config.yaml
encoder_arch: "convnext"
model: "encoder-decoder audio transcriber"
dataset: "read English sentences (LibriTTS-R)"
train_examples: 15625
gain_aug_db: 6
input: "waveform_16khz"
tokenizer: "char"
vocab_size: 32
encoder_norm: "layernorm"
encoder_activation: "gelu"
encoder_mlp_ratio: 2
encoder_layer_scale_init: 1.0
encoder_inner_norm: false
encoder_wave_strides: [5, 2, 2, 2, 2, 2]
encoder_subsampling: 4
encoder_layers: 8
encoder_width: 384
encoder_kernel_size: 7
fusion: "cross_attention"
decoder_width: 128
decoder_layers: 6
decoder_norm: "layernorm"
decoder_norm_position: "sandwich"
decoder_activation: "geglu"
decoder_mlp_ratio: 3
decoder_head_dim: 64
decoder_fused_qkv: true
decoder_bias: "none"
decoder_qk_norm: false
decoder_layer_scale_init: 0.1
decoder_parallel_block: false
decoder_inner_norm: false
decoder_positions: "rope"
decoder_cross_attention_every: 1
decoder_tie_embeddings: true
init: "trunc_normal_002"
residual_init: "none"
optimizer: "muon"
muon_scale: "spectral"
learning_rate: 0.036
momentum: 0.85
nesterov: true
orthogonalizer: "polar_express"
adamw_lr_other_params: 0.002
max_steps: 12300
batch_size: 64
epochs: 50.4
lr_schedule: "cosine"
final_lr_fraction: 0.1
warmup_steps: 610
weight_decay: 0.003
adamw_weight_decay_other_params: 0.01
Rows from block 2 of the audio encoder of a small encoder-decoder audio transcriber, named by matrix and row number. Rows with one number belong to one neuron. Each number is 128 + 32 x the weight over its row's rms, rounded and kept within 0 to 255. All counts start at 0. Numbers have three digits each.
After each neuron's rows are labels from the 100 clips, of 14976, where the neuron reaches its highest value: "top examples" is what is common among them. Only what is clearly more common there than usual is listed. The data: read English sentences (LibriTTS-R).
# fc1: MLP up (encoder.blocks.2.mlp.fc1.weight, 768x384), inputs 0-191
# fc2: MLP down (encoder.blocks.2.mlp.fc2.weight, 384x768, transposed), outputs 0-191

fc1.584:165106126085108124104102106127141110139126145121169147157150097109120123156124110102097136094154141100118119129143143097145169124130090133132117161101120181156129117119103072165153122126133129139132113175091181104078132129162118088094123152186080126136132132131148127149108124076111206135163126091134156139097148150142150129160126120149149129124139145103123194127098115159165125190137110182159141122190161168139125104093151204123150150107166138115143140160143170189175120139144174195084138190098115127089147125147061122098124137103163118120208135111115131094144164156081074149
fc2.584:144122134147138083203091105174158077130206091135073157104191127124127097139123132115148080143199214119148110156132099092134173150133123139112121152149154173081199128077152091113155073145152095154128127136138126147174149151235107158144132121172146115062145112100107173100101109112137152122176184165121078165145139208194096120104142150177064166143149146102048098107147183177130080138094102156094110115149090155082114156088123097127108156099128162125165164121149145115075104123121130161125078120137153173133105151115111137134144101127048084124079114111087105117141132117098148125
top examples: the word "with"

fc1.741:144056111110123121145148116147118121173142139124158163175128146070187194120111121156091059104191154161145113157107126100117143107154181078098127094107095150135158102159165076077087129141149119131149139096110142122135056184108173160161090177129099173150095130104150150111090137131074126100147064088112167115134127144086089084121133106144103097125094086148133133176147150116118174171144135172129157096146119111103114137146126189138164193161198131101117119135117097079131158079122108076123116111163084142116110115146093113070118207147101136158135083151123124123117115082102123160
fc2.741:167157125124145140132096101085089104140122135138103130150101114149150143104148119161153094190131171077157016160107128132141094087129126105143093101203138117171100148081173128156116206125074146098099134145157151144107113107123122149170183118102137150110104106115144123142109116114170179156122164086136131110050136171212130199107114158183072124147129099179083146178154088108127092130150179180162094109192177161215115121135144167102126110106087151114141144097177170135143130110048135043132177129089179150163109125187117192124116095085148159129114129143107180147086172143073132129
top examples: the word "they"

fc1.309:146105141176170172142159116098110117165120141197121096133120113152128165167106109146133129099095077134123123095126081117085070086124176205140127165131075103115168121150134106119138164052117082101097126080148104172143122117142161091068142087085162160112119126075078073123125141110100122170105129119079079145129196132106152107183123131168069109169113156128191150137118142134137075143117099153155143195162176127093148154163147079118114111130135075127109122132140138101141150139191161157152101141109134146151145154137129129118103111057098106080076125211106199154069062097074076087
fc2.309:157151204106131139164139098110079147120152109116095154104154075097100076098111138109122086149093169115095105133157089105088131120122098092145162120114107089118150110096206184134214128130119134182198086073157117116135121153117162140128127139120172126149120075203075143121146129108181110179130157147119120102159164156148082130073110093122103145128143150133143173080101163146170141110092167116122199094139131161151119121126133080134169138197134119147107106115105145112088132130177109099165060144155104150139133160149172049112107154144099121106105100115091128065140168157095164137
top examples: the word "was"

fc1.604:045144106104174081128194144149138132126119173195145108091171137126179186174133167116099147120082179136047159133127137112124117125107129139158154123123138110161120089114076139137108166107202153114078161118097127098110182184158159105147084084094171146155138156107103078143132111117134153093089123125139154070159109198104137065112091081157092078124117146140103080150146110122130169122062123124120177148087139139165135161158104123115075109189161111129121103157159124184129055145146144123132110106101187144144190058146100152121128122154135140132140163118128171130186107105061122116
fc2.604:110127144155081126166161131167125120136060087086072157157074126175177081127049150230158157163167111081125116138128110150145150120068110091083133116150103185123175119117133169173099117108109160140123079114160119113166143171141116174120086114139107130135163134129128095126111072120118096116102141099128136108150139110127160121120053184116100185169172117116128148129133118148092115125084129141150145114129129140117172131110166059142107169087090108097117164125189163146118094082166133173120093115089118109144106094092079151142128097145131082113115142136178187168120095110140116071
top examples: the word "her"; the word "his"

fc1.665:191094123081120167109137150151138153111146114143079108151074084087132091078152133122097147115094082143113117073159141174102108105160176120109134121131172140101124147174166100083140168164104084174152120141068109138172165135124123105166116095081129125157122091148143110060143127147130168088166145127182132140117079183130168123145101176135125193108129116107109102161134119143166183179102101150127158151140112163179184176112105102082147128136074130158148130101123123144137153064116141076155134184178128142118138096069094109091163090106157090128162109170203165086088104126145096087
fc2.665:156102126097044140111132128140116063142091140201102174121114150143133116161125121056124141161149147135105193130112091075137112108117127122121112101111144137092117167147072101105125063114067097169132182124081197128107109067087133133148152125137159125127121096150104136139177134139129066120095098155150108149096112148109108141174099147128124094104168133150138135093092157136192059186148139173167174140190102168243117095100135125186112074124128094186120143148197137122101157041062152091156173170115177155138157094140131120104142098121135108091172160118155127113138135133183085139
top examples: the word "the"

fc1.715:145169123159150154154135183096145102116162206120176167144048114111153098136161132118127151106088119174146154125151122183119201124163205179090141073183139130203096127139196160083123069102116125183144131109107168121155135062154145111132142128094155110112113155127090105080136146129156102137087109128105098108128186121137097146161131120151183082150145075127111134170100078128150094144111121093166179164116115149156106136146092120127127120153132166167165103133145096085160139165186149183058133073131205155121094161130156136115065143117172068121104127118162118126142123088127117138
fc2.715:166110104106164112077116091141124155147090125130100143165161066139147152119125089150081088122134144143142107090176107136139156182086110130123178147107119160088107191109063138082141152122111133133086112066099109131147129215143121133145145139184149146123125151106136059125182169065129077120076090103122135128115097112138132177084151135187115134127158143132110135149139115137100071159145124066091126095110142150154078102118101133157158223109122155114164128105141094062118181157049158106092144163117129110133124137100091063068120192119103134141147103161155128155156118099081126138
top examples: voice: male; the word "with"

fc1.389:163092128110122105111115109074123096096153162174089086154168128147080101127104145164102103142140118119123099142075157119150142158132148107118185106097121219093143129146143091153138121146159128114090156122114096145083113157125181200119100090130136146208116119104103135100144183171166062129122109140044160116200148055099165172156121075126098168153155130151134137138130123086089079161097049185119107169090176157146168127104108143110104120124138207054105107153139083135117125066104118143061167170119044161161148117134083171061056177090180084103161089128119120136123158167135111128
fc2.389:132135131141096078151130087060107052131069106179108129083091077167103041103144074131168145097088158143126135130152121176084135144177146128123163141157056071082098081092132114089209155141128160104083075136095139063170150078060128208131140118129123160088139112062115111132149158163114104114086043135203098125102093162118134146139157112149127115129166115110106143087179061125093103119120120153067094100147067130095165110088128061087144152167112148089171167125133110138088130159098124150107106132127160109111114134130108133140124214161124140160174161138095153179156109108102167145
top examples: the word "was"

fc1.386:079145138182123218108134107149111129106126127139138065085073137086126169061148114120134139130108100133124186066201095186128100107160080171101077099162103052115135178110143182168150146133152182127153115075132123100103080125167162088120117132097159127153144136142107111117156092096148107179077180156119138077107205043143204194142143155098094095167100128120124159105146207118116124160114085140171149091096087129150066125066079130053159153145167144126122110124120124134112126139112104133123091133079197107164180116084118116147107152088125126132095135064070174153139161155155092147
fc2.386:177149151152133185196168095144151159126134063101055109132119059123132148145169127140064107134139138155127087175094153148139106106116110076160178118073167186106103119190169151112146104134145137142062139100116101121143079101166110103173126149194116165124144139110127141122124133220122111141125086130144125148135109170103086124115188118132179068102145116125096162112120156059133105120097085133142135091116135145102100140080089113117106104175159182083110170132170147161077185168139041129114156160121112040084133117154111035127127159130096100116150162132179142100143129143114126101
top examples: the word "was"; the word "but"

fc1.75:084151145179145099177100134086168089141124171189130128164123195111068129153111126150117159131132179151103086120110185170147074165162140144126086157118171145113067115142142198129149123055132161107112123128145102064114179111136127126140129159143184182108124084128032132097158121092201167126097191117133107180088129112122127125108141109081135165145103162155139149122098154086122121075101152159120089112164116146080082120167160125167109196114148115117181096114117116121103160115135159037161134099115131122175116109098113069140231108160104125113164148171127080099103148118086172173
fc2.75:149135123107069183106133124137111117173176151110200126183155158106131128155162182172135119145111135097139103148093145099102147157115145091163172124122125113145129165094173150158135093139118139108162082132167067123107153167155086110134123073142158094107094153084146114121200120169150146123106091097066111099081138175074155102112150167103149114165162178135145187070168156148142156161154090116132133147176152143199162093117183074129087167186118115167127148107137147123139178094068086104151170138124114110186191074132100069110153175150093167116140098119137115162131101103097129038
top examples: the word "i"

fc1.508:194119096117097083097170121138057152134127133174047124157133098148137074165103158161127116159159169122100147157126095150115156123177102143160102066123140122148172096138129156131172129135158078068121130133129158157091105111112100124108091107131160175156174098162103160162175158071065161180139148109126152140145133081114114062080081140144094080184154123154123100106099168155147103139091085103155140147122062163134151137153147181111154093141138100059142123128180066161074130087138087137115113128087125067110161118095153126143184100129167104162070124143137121178124096104212157062
fc2.508:123121064140099167130095113164130185089117122114079078122162125101123106145188149101129160194168149144146108107112114130104066149159138089124192120097165119141111149101171107126139144101060109152084137203100221127079143093183123125179174175170140158154150088182181117137096136095108103121143120174101125127152125101140101123162119094131069116070145147164146111195122124106130081138137183122073135098160128144161127105153146161156099103109134119122139103121156111059123099178173117062115124106161066111102095132120154124087121106140120112114107114094152150079160146115080126147
top examples: the word "who"

fc1.208:113141111118087139085131096141144151107087060176131156108127118116179169189176166100129118099104131157111186127167097092113136117166157157159196109142101128137149119128164065087124189104121187142119136161063129131085085195091108138107127137105117146175105114053144149160107083079170089093112145123134146134149124169162120126117125186148108166150179090096158124168135086129099132070118140106213123155101143196077126137092114139186133075118121130146090067124145149088202084112163079140125105082150110089180106109108086178164134125083085138143127133137120088156139148217107192140
fc2.208:052170078173118180153137173064135115139163155127129142100180148144118165089084126126111133143118072159129079102087136134150115116134169100161073129094144136107129171133134165210120107106173141144143162202107122126134114198112048126122122186128101168139167128104116092153099140095127117107127168149100102143122138175098178095102137133122135065122100135143094131185077095169113117114120072085212136125098107054142092101109110170117187142135115143159137143090103165077155158135163038098127180145137142112100224112066120172154166128119134132121110082142122173103159090169102134077
top examples: the word "the"; the word "of"

fc1.603:150157173150193114100115119187104104125051093130135131130088037128128056114138146135130164163132105154108114116121123174070091193106150113123137144103110172129112124055103093163144113121119187137146124097159140109129128130184155137109117102099091163104177133141166159129104169128126134142196164149147154106133173125121184108108166118098108143079151082084171137097134126116133187102143127138122150120100145141135134136143081152166127115130141168103127199135110117114124124146100066133168158189097173071150083165107121173167105152163102117155054075149181096111130075117066185149
fc2.603:133128125120157144099065111176128149064093137137111134180106119151096137102151159115178141097139143143161114209090088185090138148176191075140093159126113169154121120136136169103105119120157142149100075134184089066094151125149120088100119136191114180165181140161043163134112069053129156179076137172147137118120138144149120095086124134126108146171181121140139117119106116088149086167093123153097152096114063167147134121121199131165104114123123139140091184105099117133062130122122158157139136143120134148173126165113148179157116148111129155119111129145130165123122163105041107079
top examples: the word "the"; the word "for"

fc1.127:136100133161062104152163125133117138128171126192137112111140132109191120098098104194160109194187169110112139115165153118115109121128123116136105039170139125148129201117087128063140103112127141053086105128124133137113137142125085066096141212134132191140146099120081084160111128165153169185089154119091147105089137170106097103176123149149088128142123137102097162115140153124133172148103120120072094168115123130143149054088104130074114152127140180134090137147163166145098076101157110090106115176148148138111159084101214084095200066169094121129158114176136142146111121175101101095
fc2.127:178083101094165111146102109142145142081128145192158167165125113166109130132165155126160079111139169227065162103131197137149144117049121122070110185166118130080062112151134121131125073077116090086139118108157097086152078147106227122126124142204115042107109142123179139083092099053185149140169155087107115117169119225102129062150120120117113143137047158151106149110167160114122135169152127128184163151120175166072153066114144129139078132151129134150091153149157155126196110162170155102202158157063091171125152144116152122198149122109155180174126143127191138126147153127121087149
top examples: text has "speak"

fc1.261:194104165178131098103083094121102141098071132148133151074159149140133162133093224198105102116192164129163062130094176164132195166158116181132128113210130167115111101095149137118118143160169160166127163196161115122123099117105195111120171124048079174151113092121089101125170069098104133170133137142097156081182149116129096100159084130135084145211126147139142156152110155173131126105103103148168135138112132158134172158125099101175129152143178114134157119115091155147172135084135080202122130172088119141116129134101125086102049183049079207112115064170142166110146098136096114102
fc2.261:112080211057127128155157061122108200180119136147197184084090148162110164097100112115187129167180142125108151137182088085131091124147124116156110139110098148129104142085105098079117164145116103163130177145138108142122192180117150092151153096130140096177173154093133117127155165128152166134133112151121120141166115074097174128179115131146164145137121113130129171169152129135155151099133131092136154103215159155100118150131123137173102140132147134097119178142103116123164089122155154129152157195098097115089189147178142140102116120140096173146215106132148160122060108147156118070
top examples: the word "was"

fc1.336:143180150092091103110184142128062143140187086133123141089118112139170124146191114149151149144167159139120175086145112124115075156171132119174187112126107094189119113133121133093108129064175105092120149155087164138130117122231134068119105138109129071122136136122173024097190112118137133157112152122087116171089123099129092084189096198146150132123091125162147155120139118097099155101099124098153169115129092106135126129093095138123143067169157180117144149146090081113110075147164144139102139133070171109156165151127114125097156162131174097132116086106193153070098099108129157111
fc2.336:137094130169146161101160096095138152096133158145089142131157130186092055117109069075112112101149117094179086102166120173176152138119105163057146115100120118187150099135137146141137125097057093166083110149124093120127102168082074101130162143172152142169097084093157111082168169119132151151151099131101105102110144146141130152076133149113076163119147112154125152079177146081150123113149094141119148109106143160166128099151125097144091138125172144182115191101090102153154183108223111208185088127082169116121109127098135154147094172101178132168158124124080111140113093133123083154
top examples: the word "her"; the word "she"

fc1.368:086141121065131068093155173130131057109200120160053136164096173129149102121107107145158123171144131097129157096213134141145148100134169152096147180124136125088143086097132126144098112176187094120137121108101130175108108133134152128133158128125120106085124176139149098119105115135147102139112089091170108104069170092163137128132091096193127143077110101129156111073143168142119127128128091120111092099137105129145172133134085159156121108171146098076067127114181179093105110120134131101178087173119111137132079173052087161127145100091152149132175089169109140129140138117096176118
fc2.368:165131084138174109113151154093090193048128107117061118177138158128129085096183135123131102167099204180126111162095152139085159121142109161131127195112130127203116130149158140145073104106146086149104148127128131095074129158155122127079174116108074100149108159137122123151112138137140143091153129110177152133122142138103124102117059088153117126100152114139154105142126116135110109155142166111141178148156116170182121171189127169118106129149159168156143133061169123178130179185142118118178105115178162090102186137106120136162117159125119149165136202153112092129077129122088100158
top examples: the word "who"

fc1.569:122131108109114083132173136171101130120099140158178137112059143092161160124058161086134132205130193125189131134142103165075177145143076099125149172041116102069117090088127096064147131104122143152132185147152114140071148157116111131157130122125084151094166173200130095126177159133138157135111123149124148122108103142087127117143174131157188091122087119126162089215086073108147125126117079100154177130175123112149117117156091131111152093143107133102059175122168143134122116135172104157091131103098067093179120142129099117183075066152081156143172122133146102139185110154102046145
fc2.569:176158105114145149129101153176088119075170145116180122107147138181118131157117119195177050107099119149119126079133111133116133099114113142124128125125108159148214096106091167219142145084116146159084162080183094164107078089117059067118084151136141199090121157101111130162126161144141152167180105112151192154140175196143115046137178147144149120147159126101135129106071132154127078138105104074092154086133204129156154068118140147094150116185134121132151123129138099093083132163099093112146104096153126097120151128091112123124137156141201112128159102169091164165149134190139109144
top examples: the word "i"

fc1.596:105139104193137175119075137111137160132185173127074111135081116157104131154140111127135125073058166161176125108170100133138143104087115094156178109127113192089095082171167214067170223143186147124101174146130108155161128156099087120134094152151092152119134093130105082161129168093131133150138105116133162133133160167135107080149152128085121100166156138194176179105103114134138146064125157160150134166101126133122122153056117198098207131093139133126107111102072126134080166142130129133117103090137110161103105121135141134133114121161170100134094053136143138144136067121120143154
fc2.596:065167155150152173090162103179158111161137189165116146085131117167158133124139126170119122111126162098138152081190131118122131152103203140179118118075079156087089083158129108147116100144139108206193082073096157097106118161178127135080098085179148174178118152135173105143126087169144142094115082097121068097141138217138039131124116131136090119158123107114137122145111150143118097098156110126120147118169108116150090136127132110118088129103143076128086117120174134178097173144091154151162078132094153131119104128164194126133118140150182147102109120083146103186129069132148109165
top examples: the word "was"; the word "not"

fc1.592:091161118203137129151110103106119110136147115167103132158101089144185102101158118100106138148150210145174130101133136103125120178071120130106103116066140149146141122138078149171069076101119128086126137167164180129065077075145122069109138133099108099107096163188141179060133148099106040140128092164133114105134128115149151141122147167164097094091192155097169125126169082151117126103099130136134118116102166164124093127175129133152160154147129136122157083139159201091100070157119101176218118121150125063213136136158109098167098116129117146143157133106135130130124086116099156144
fc2.592:143140142103141143078133076122159126127166155121091119120138106117098117042123127158134128152157127156140080090142132101087157175139209158105082108119125125128162143093144095061148120144151102138143175133133134123177134185074028130126097141209104180085122129114076174167144109090158128124117085152153144109126147135113155164121138154138078170087113185088167152196125154082106139190125215128148154158180138121206151107097175125160132107110105165171077180106118100167157120116124090123107118122158177165113152118161104159132137101162155197098118122112110151152129077046077177130
top examples: the word "the"

fc1.476:151153169193116123150082126149104130113105104154070152099122128120093122095121096124141115167118159131129118105101098100104118141119115045094163047080129095149181117146161088157190080119143195136163087096128139135055139201096107141145212173145103146112158138114199147111058125116169122085103099078117123123117153107183092109160095200122062121111117126116104120116105150111161173102123146145122153130102108138151158173119154178161160140081160153102111121138096142082140118154083105120095178130133135174107128135122155084176162108116145123143165140149125118103094167045123123097
fc2.476:103045138157122141119169120120166119019132156179116061158161116086105100143103088125197154127169093100156080130120162133099157154099145084132089108103159132167107211170120098088127108106114102145114141108157152144076122179144105129084077149133079192184121117176135133126114118128071138189143133157146110132117112144202080105131138163196086099125123099034165145160148083137097187187111116087156144145103115092137136122116135116115046122165149122098102139171078161086138159130127137122132136142105117178135103148182191157151116109057113132182107126167077124143201066114140121104
top examples: the word "the"

fc1.331:124174114121120139154110097110167156121105134134120077139143100152133115180099113086145156105151098127132160178131136114082180153154109128115130097123131134120105077064129138134165137121098155195128109191145166128062104088126103139105133140081137133107094049135092116083120123146104174175069132139106161136078115115166096142138079108150078100103083141079126104108119126108103108160124084148144113110116094142138146150087124137173074168120105123100140163112064138148202100138177127113194200151129194079096082126116113108122128105112135107132195089199151079087149141135119136148
fc2.331:118107122078128150131194086155089120095191185146153091126092156150163143213165092135098040144096078097110090137122112108130147116054146148126113097110088138125134105117111128146165144157129113160128133156116101141088158122121141129155121156120169125106176132139098150098102156152179146176149084087106122166129158158188156121117106116151111141170152144098118149126140115162090118099097140090150185115202129159141170073141168153115143191152156150182100140114108106125110089190136118090122088083178075156178095095079121136152119143101128146077113159138125077083119109063174159113
top examples: the word "i"; the word "my"

fc1.277:124119161184193106087119124111157128068166161139150096086109136096161193134120139131144097096104121140164135114155123093126182113096111084187098157122053120100094113151167126106206161106136151176123190116110154119137040120121114142101139123109139125123161129150113120117094114131111122151154089125035109124132093096155097127130143088129121060102132107142164120161124063099166108165143131148199097078127149130128173100078111149066151126088155125096154090110132077122111104074096129144115133129138103116119107095189104138114148124084141094073149133118151107111091081060137127174
fc2.277:113159157125133151193202142107131169079152133146131149135167190099134180181120013150137076061137156168118097106157182132084094132171079169130124049202118136111171074141129156163061130105107131089126148116117106124139132143113111115072094136131094192148170082097096131103161135153132168091163159153129101166089208109086065117117151127059101155100159185128159107090074155178129129162119132089119164122078108120127081140119144110153142112139101159094086201157172168110081113168116167086144162105137113140106148136124171127148135134153166106112172078101166140169133086173136109126
top examples: text has "only"

fc1.6:096127188125109112134108176140140104092094103126113137066073138175150075077078078076130208151165160178148118154093106130141070152113107148133134113129177149119102157147133051182088155071173131184098126110124151062110103161164077087137110134138130158096109071174104156098142103077094183120122098132111106150103101168169105105114122117133131104108154073097140118072136110179156129170130091052175087099074132155136184157163100099125154181167155147137158143146100122096130173157112105115107131148105146133157225139089133116123156182152141068118119119141188154117122127145138126143
fc2.6:084108130090114109076137134114143083132153153050127066081135100068189094191093115114147108120066145055162129112093067157110143158130141164131177094081134113162104117132065046064135161133121094122149111122113117111126116128152148138085166178085145119110087098123056090124130137127148088206134148142154053091112097129118116122130137156120072135108117107073140126145154092143105148127140122150059066116162144123133143128138174094139144139129128168105115147150079194077103150103131128053124098077153107136100119136151052135124110128096134106153121050147074127078163143136107114117
top examples: the word "about"

fc1.707:141160121090121137166136151135149132120178058153109115171136110161174161138111127121179141146091156128136071115147110098141067120080141090099098138131176172091152113139076096096093138168183168100057100184170153094138080153170111071103140100145081112132075146156053162161156104115109082112165087086164155122119119084150164177142140110125109140223102132115190162124143110157057149138161071172093129122128070139091147134092109149123107142138168114095066150085143062081118109158156167157084099065090121121183090189110062152101118146113097126157116154120107123120178102089101159134
fc2.707:097135169080170144147107135137074131127113162163136120137130078120110093139072147108120094151137116121123096153104138134162093109097158110115109108169062130165092063138161173164151085103181097121122158159153110150102104111139111107186156079100116174161117110085150150114073161081123164178130119143154167161117116128123134195073076125106135124105115114106124136110182079145074101085117159112092118110049134143072087141079156094146136137115193142150096092188193109128084127072103142163109169134135155139150120161230133070154139130076158180072110108080108079156157072131101151117
top examples: the word "the"; the word "with"

fc1.359:137112078119076133106171085118167144170141138209140130152119090180173156143109163107091134096160101132059175116097169143087129123130103185151147118117140134119105110151114194101112103128156155116068126129127139155168176122122079078119125112089150092160175131159102114114163134110143197072061116107172114094140113152132167147137075189086094139110091090163117157161135148098127146145129124164116147143115119134069159121130106057146172135114151148143100130153121101119197191069086148151155113180128091134161115115162145170176114085168090075131140090139138157144157125175133115151
fc2.359:168130125116128142210134129098096189101083161115130148177097138151149079065063097118150117202134169138070118149161117138101162106185109130178103120103071120103181106125090164184120099167108109135081160164092134165145076054179137125132081146148120155106166139168113195167120157111121093124108082155121100177104126085128082145185140106139109109083119088134130082099135117085152171135101119067154151195084083161143146156151161125181122126162114106177119142132107129149165167112127166158095108166074124126081105120132127162055086072171088175207153131161131094134126125098178076149
top examples: the word "her"

fc1.0:150162119191148149090143097096099104072114121122060129127129093126132158086098129133158118123127146111096163062137167078095091139171124092138137137153110115138128143096105155110162091105117123162109115175152101066187194102111114123079170098108153114176158088166111100157108085178115105111110169175109121193153122188145164089123154128070129153093169131100146147100123114166080134101098154123142156130101138124148126179109121126123169108161135173116101093088158091118122097131146104160157119129159148080122128138088147069120095108145169096096108097166146068091065123104081090144
fc2.0:063110101114105127174149183122145113102124102134158137106130111059142176121076125133105123148128158125102173118161170069111143125149117066104123122097177117121138119109099168152100107084167163107145155110139113130148211151103128141104132078132158116137194120106158164170156132145072161128211142156144110175134153147107151162099139123187179073132084101145077116167074085098150171146134122150145110168104121127126137085149060133128170119144152089143145159120179079165105058133119132153063195111085128132154126095196124156141077127130165125102135152105110112129165129156106190118
top examples: the word "about"

fc1.653:168175140112071150121132095095069149029059135149099141200200172120150161085184085131132143088135130094115137154144179066133167143133141105111134109144123137133117114153105129131155134104126112106141161114097208135159136135080119193150163103089120064134144155171180110128129116170124105134169159170074172161198104137163088104151170048154092113119156044094166132133111090124132173158164116125226138121135168108144160146155099109083122103166151145142169111091145152146109082146091133104137129118119160124128137145121110217163105168128127050104114124159124119120091104132160141108
fc2.653:156153198124124182169220108114191133135093153110151160182092139105130118158065072142097099158185128077113109121147112081129155158099127095144114175130102083156093143116145111145098158123181121126138079129077130131159172092108154175139153162119092107139190126091155115108164117152106129093193152176156096124136193157137059135150120104111115148112181140152221097146097147188131034121091114118188095129162114108145134155110111131150140156124170173143072178134123138108117133127166155157131120060174117133139138077122153156137203152148134113108124167151135110122155184182049166095
top examples: the word "they"

fc1.291:117118193099141137092126169107109083119135099133123136146194089140129152147075152100085140149056180113174179151144083113185176141153103198173137167192121122135172140161074183126100098143050133124142126173151096156125128078067120113091107090160177054137177117090042056116124171135128134154130117113134096119126126170099141096151145163060131098121107132135185182157091125140071149158101108157141116149093141141148114169143166163133150119146141123148191084112086096139141101146105125173072098120130128127141132051121235135106135119112125166161156134139125104121069185114189189156
fc2.291:142088165101124150180194082124169133111085116132103070081159143166137119095108150141192108136148123169124100180102097058083128115057180126140175162128141094109155070114122139045101100117125143145137148200168129037115096063149195131130152101097153162138128142083109122143098090138095152115174124123107087106136141085150108085090120104195126102088186133102141122133101173125116040129098085096100124134157110162166122122102154141162084137180105074138145151104135119080145135145149124118119070093122162163125111100106208078124145144120027103122121131138140152147170133127148119114
top examples: voice: male

fc1.286:118117101156133083154162040171112129151107058135112121134140115124090100146117151126130075176149085182142084071105138104133127138203115145167183102107070123115121148141088145170105123090139113179127162096084137026083113125118096134189163158116157109124128097167135129118164106157174115108108121139124107097112104119183133177141111159119133094133124138138139077082197130138118085119162054147173080137114146142127120163158106148137151108085159152108070146095169137132145130108128099180143101132140130188156119027111133093093176106126116179123176139112059140086158106136106104079
fc2.286:147139075137120184144133158173123125088104105103112151142149143085174133148175132153158100060140146166140158121093098135149068121167140152106125119121162167148095181141091146155142091085156131117101156098087166085086082108160126112117127174131164159175140148101149119064148177158186077160115172106162054116146124180076110176111089211156121124154105168061164098121130139150147104155105157129166120136150069144070215064134110128121120168108115095078152177122142056119123121153172133189081079183110123133149112092123125111168156076126136087111140126088166161176115122148119115161
top examples: the word "who"

fc1.52:112143073128098144156061148165212160115196123079166113091136108169151138081133060102123113130111162101137077173079126148108171169128059120117119108077102097160102091125107130107096125183153101128102122132117100117051067116129113155105190089089104098084134145092118129137089071122122117159161134114078126127120065146119197147179181149095154112109128150118155198102142138152134095133147112159191106133094085136136154125144120094052135089156160194161128142120094094126087185131119104147090142082112143088161095103119166091094149171102113149146100167118155127178173175101149095126
fc2.52:120083151185110142124135104182124154104123130092070150116151077131083145090149121129154128141116127132132143144096144171090178189117133124183100117105128131079136110160092093103122154041086099131114133073203144076092142139117151092184159097155080172129123101115120089133101108130136080186171107163164166102110169076204107128106105127142135099180125163132117156106144074121155122192162108061096116098101170165138109129123139122117081057166168086113179081148161046096150153098103088166126174189161144174169063103135140119094165130155064107113117142145087144074124176077143099130
top examples: the word "the"

fc1.233:086166154153152178149131151151071167107075109140117096064132111098127067119137080168086230098056138104082077183084120142072138124117155155165121209176142104172143159149095141107069134113165145160099108171139156154088178168171149140110182146111134133069082117126092128094119200115151090182155145100122075170104174109095078144141143142098163123150118174134116127132115166089163156115128123146100086140098089125164134156124139107134150128170147092090164085036147135111168120082168130088171168147112106113128130109129071150049108128127155100126179135147167128117095132095080142094
fc2.233:170136174088113152164171157117128119155156115168129118187198124154128122084117095125105174070116176136135143064161176064121129118077127123120059139133130138174139104115129122171142199121108120122150065081157162113134054093182124085133164149065073106176158146140130050083067150029143157093116142095087149135140126088123023144144117132092114136114121141127110129130152100193131143093081053142165164161119130140117147144150154183090182071079091120147168136150073152159106102142138068118160148112188205138155090156153131131146110153162146150139139141123148152134114114110111125130
top examples: the word "should"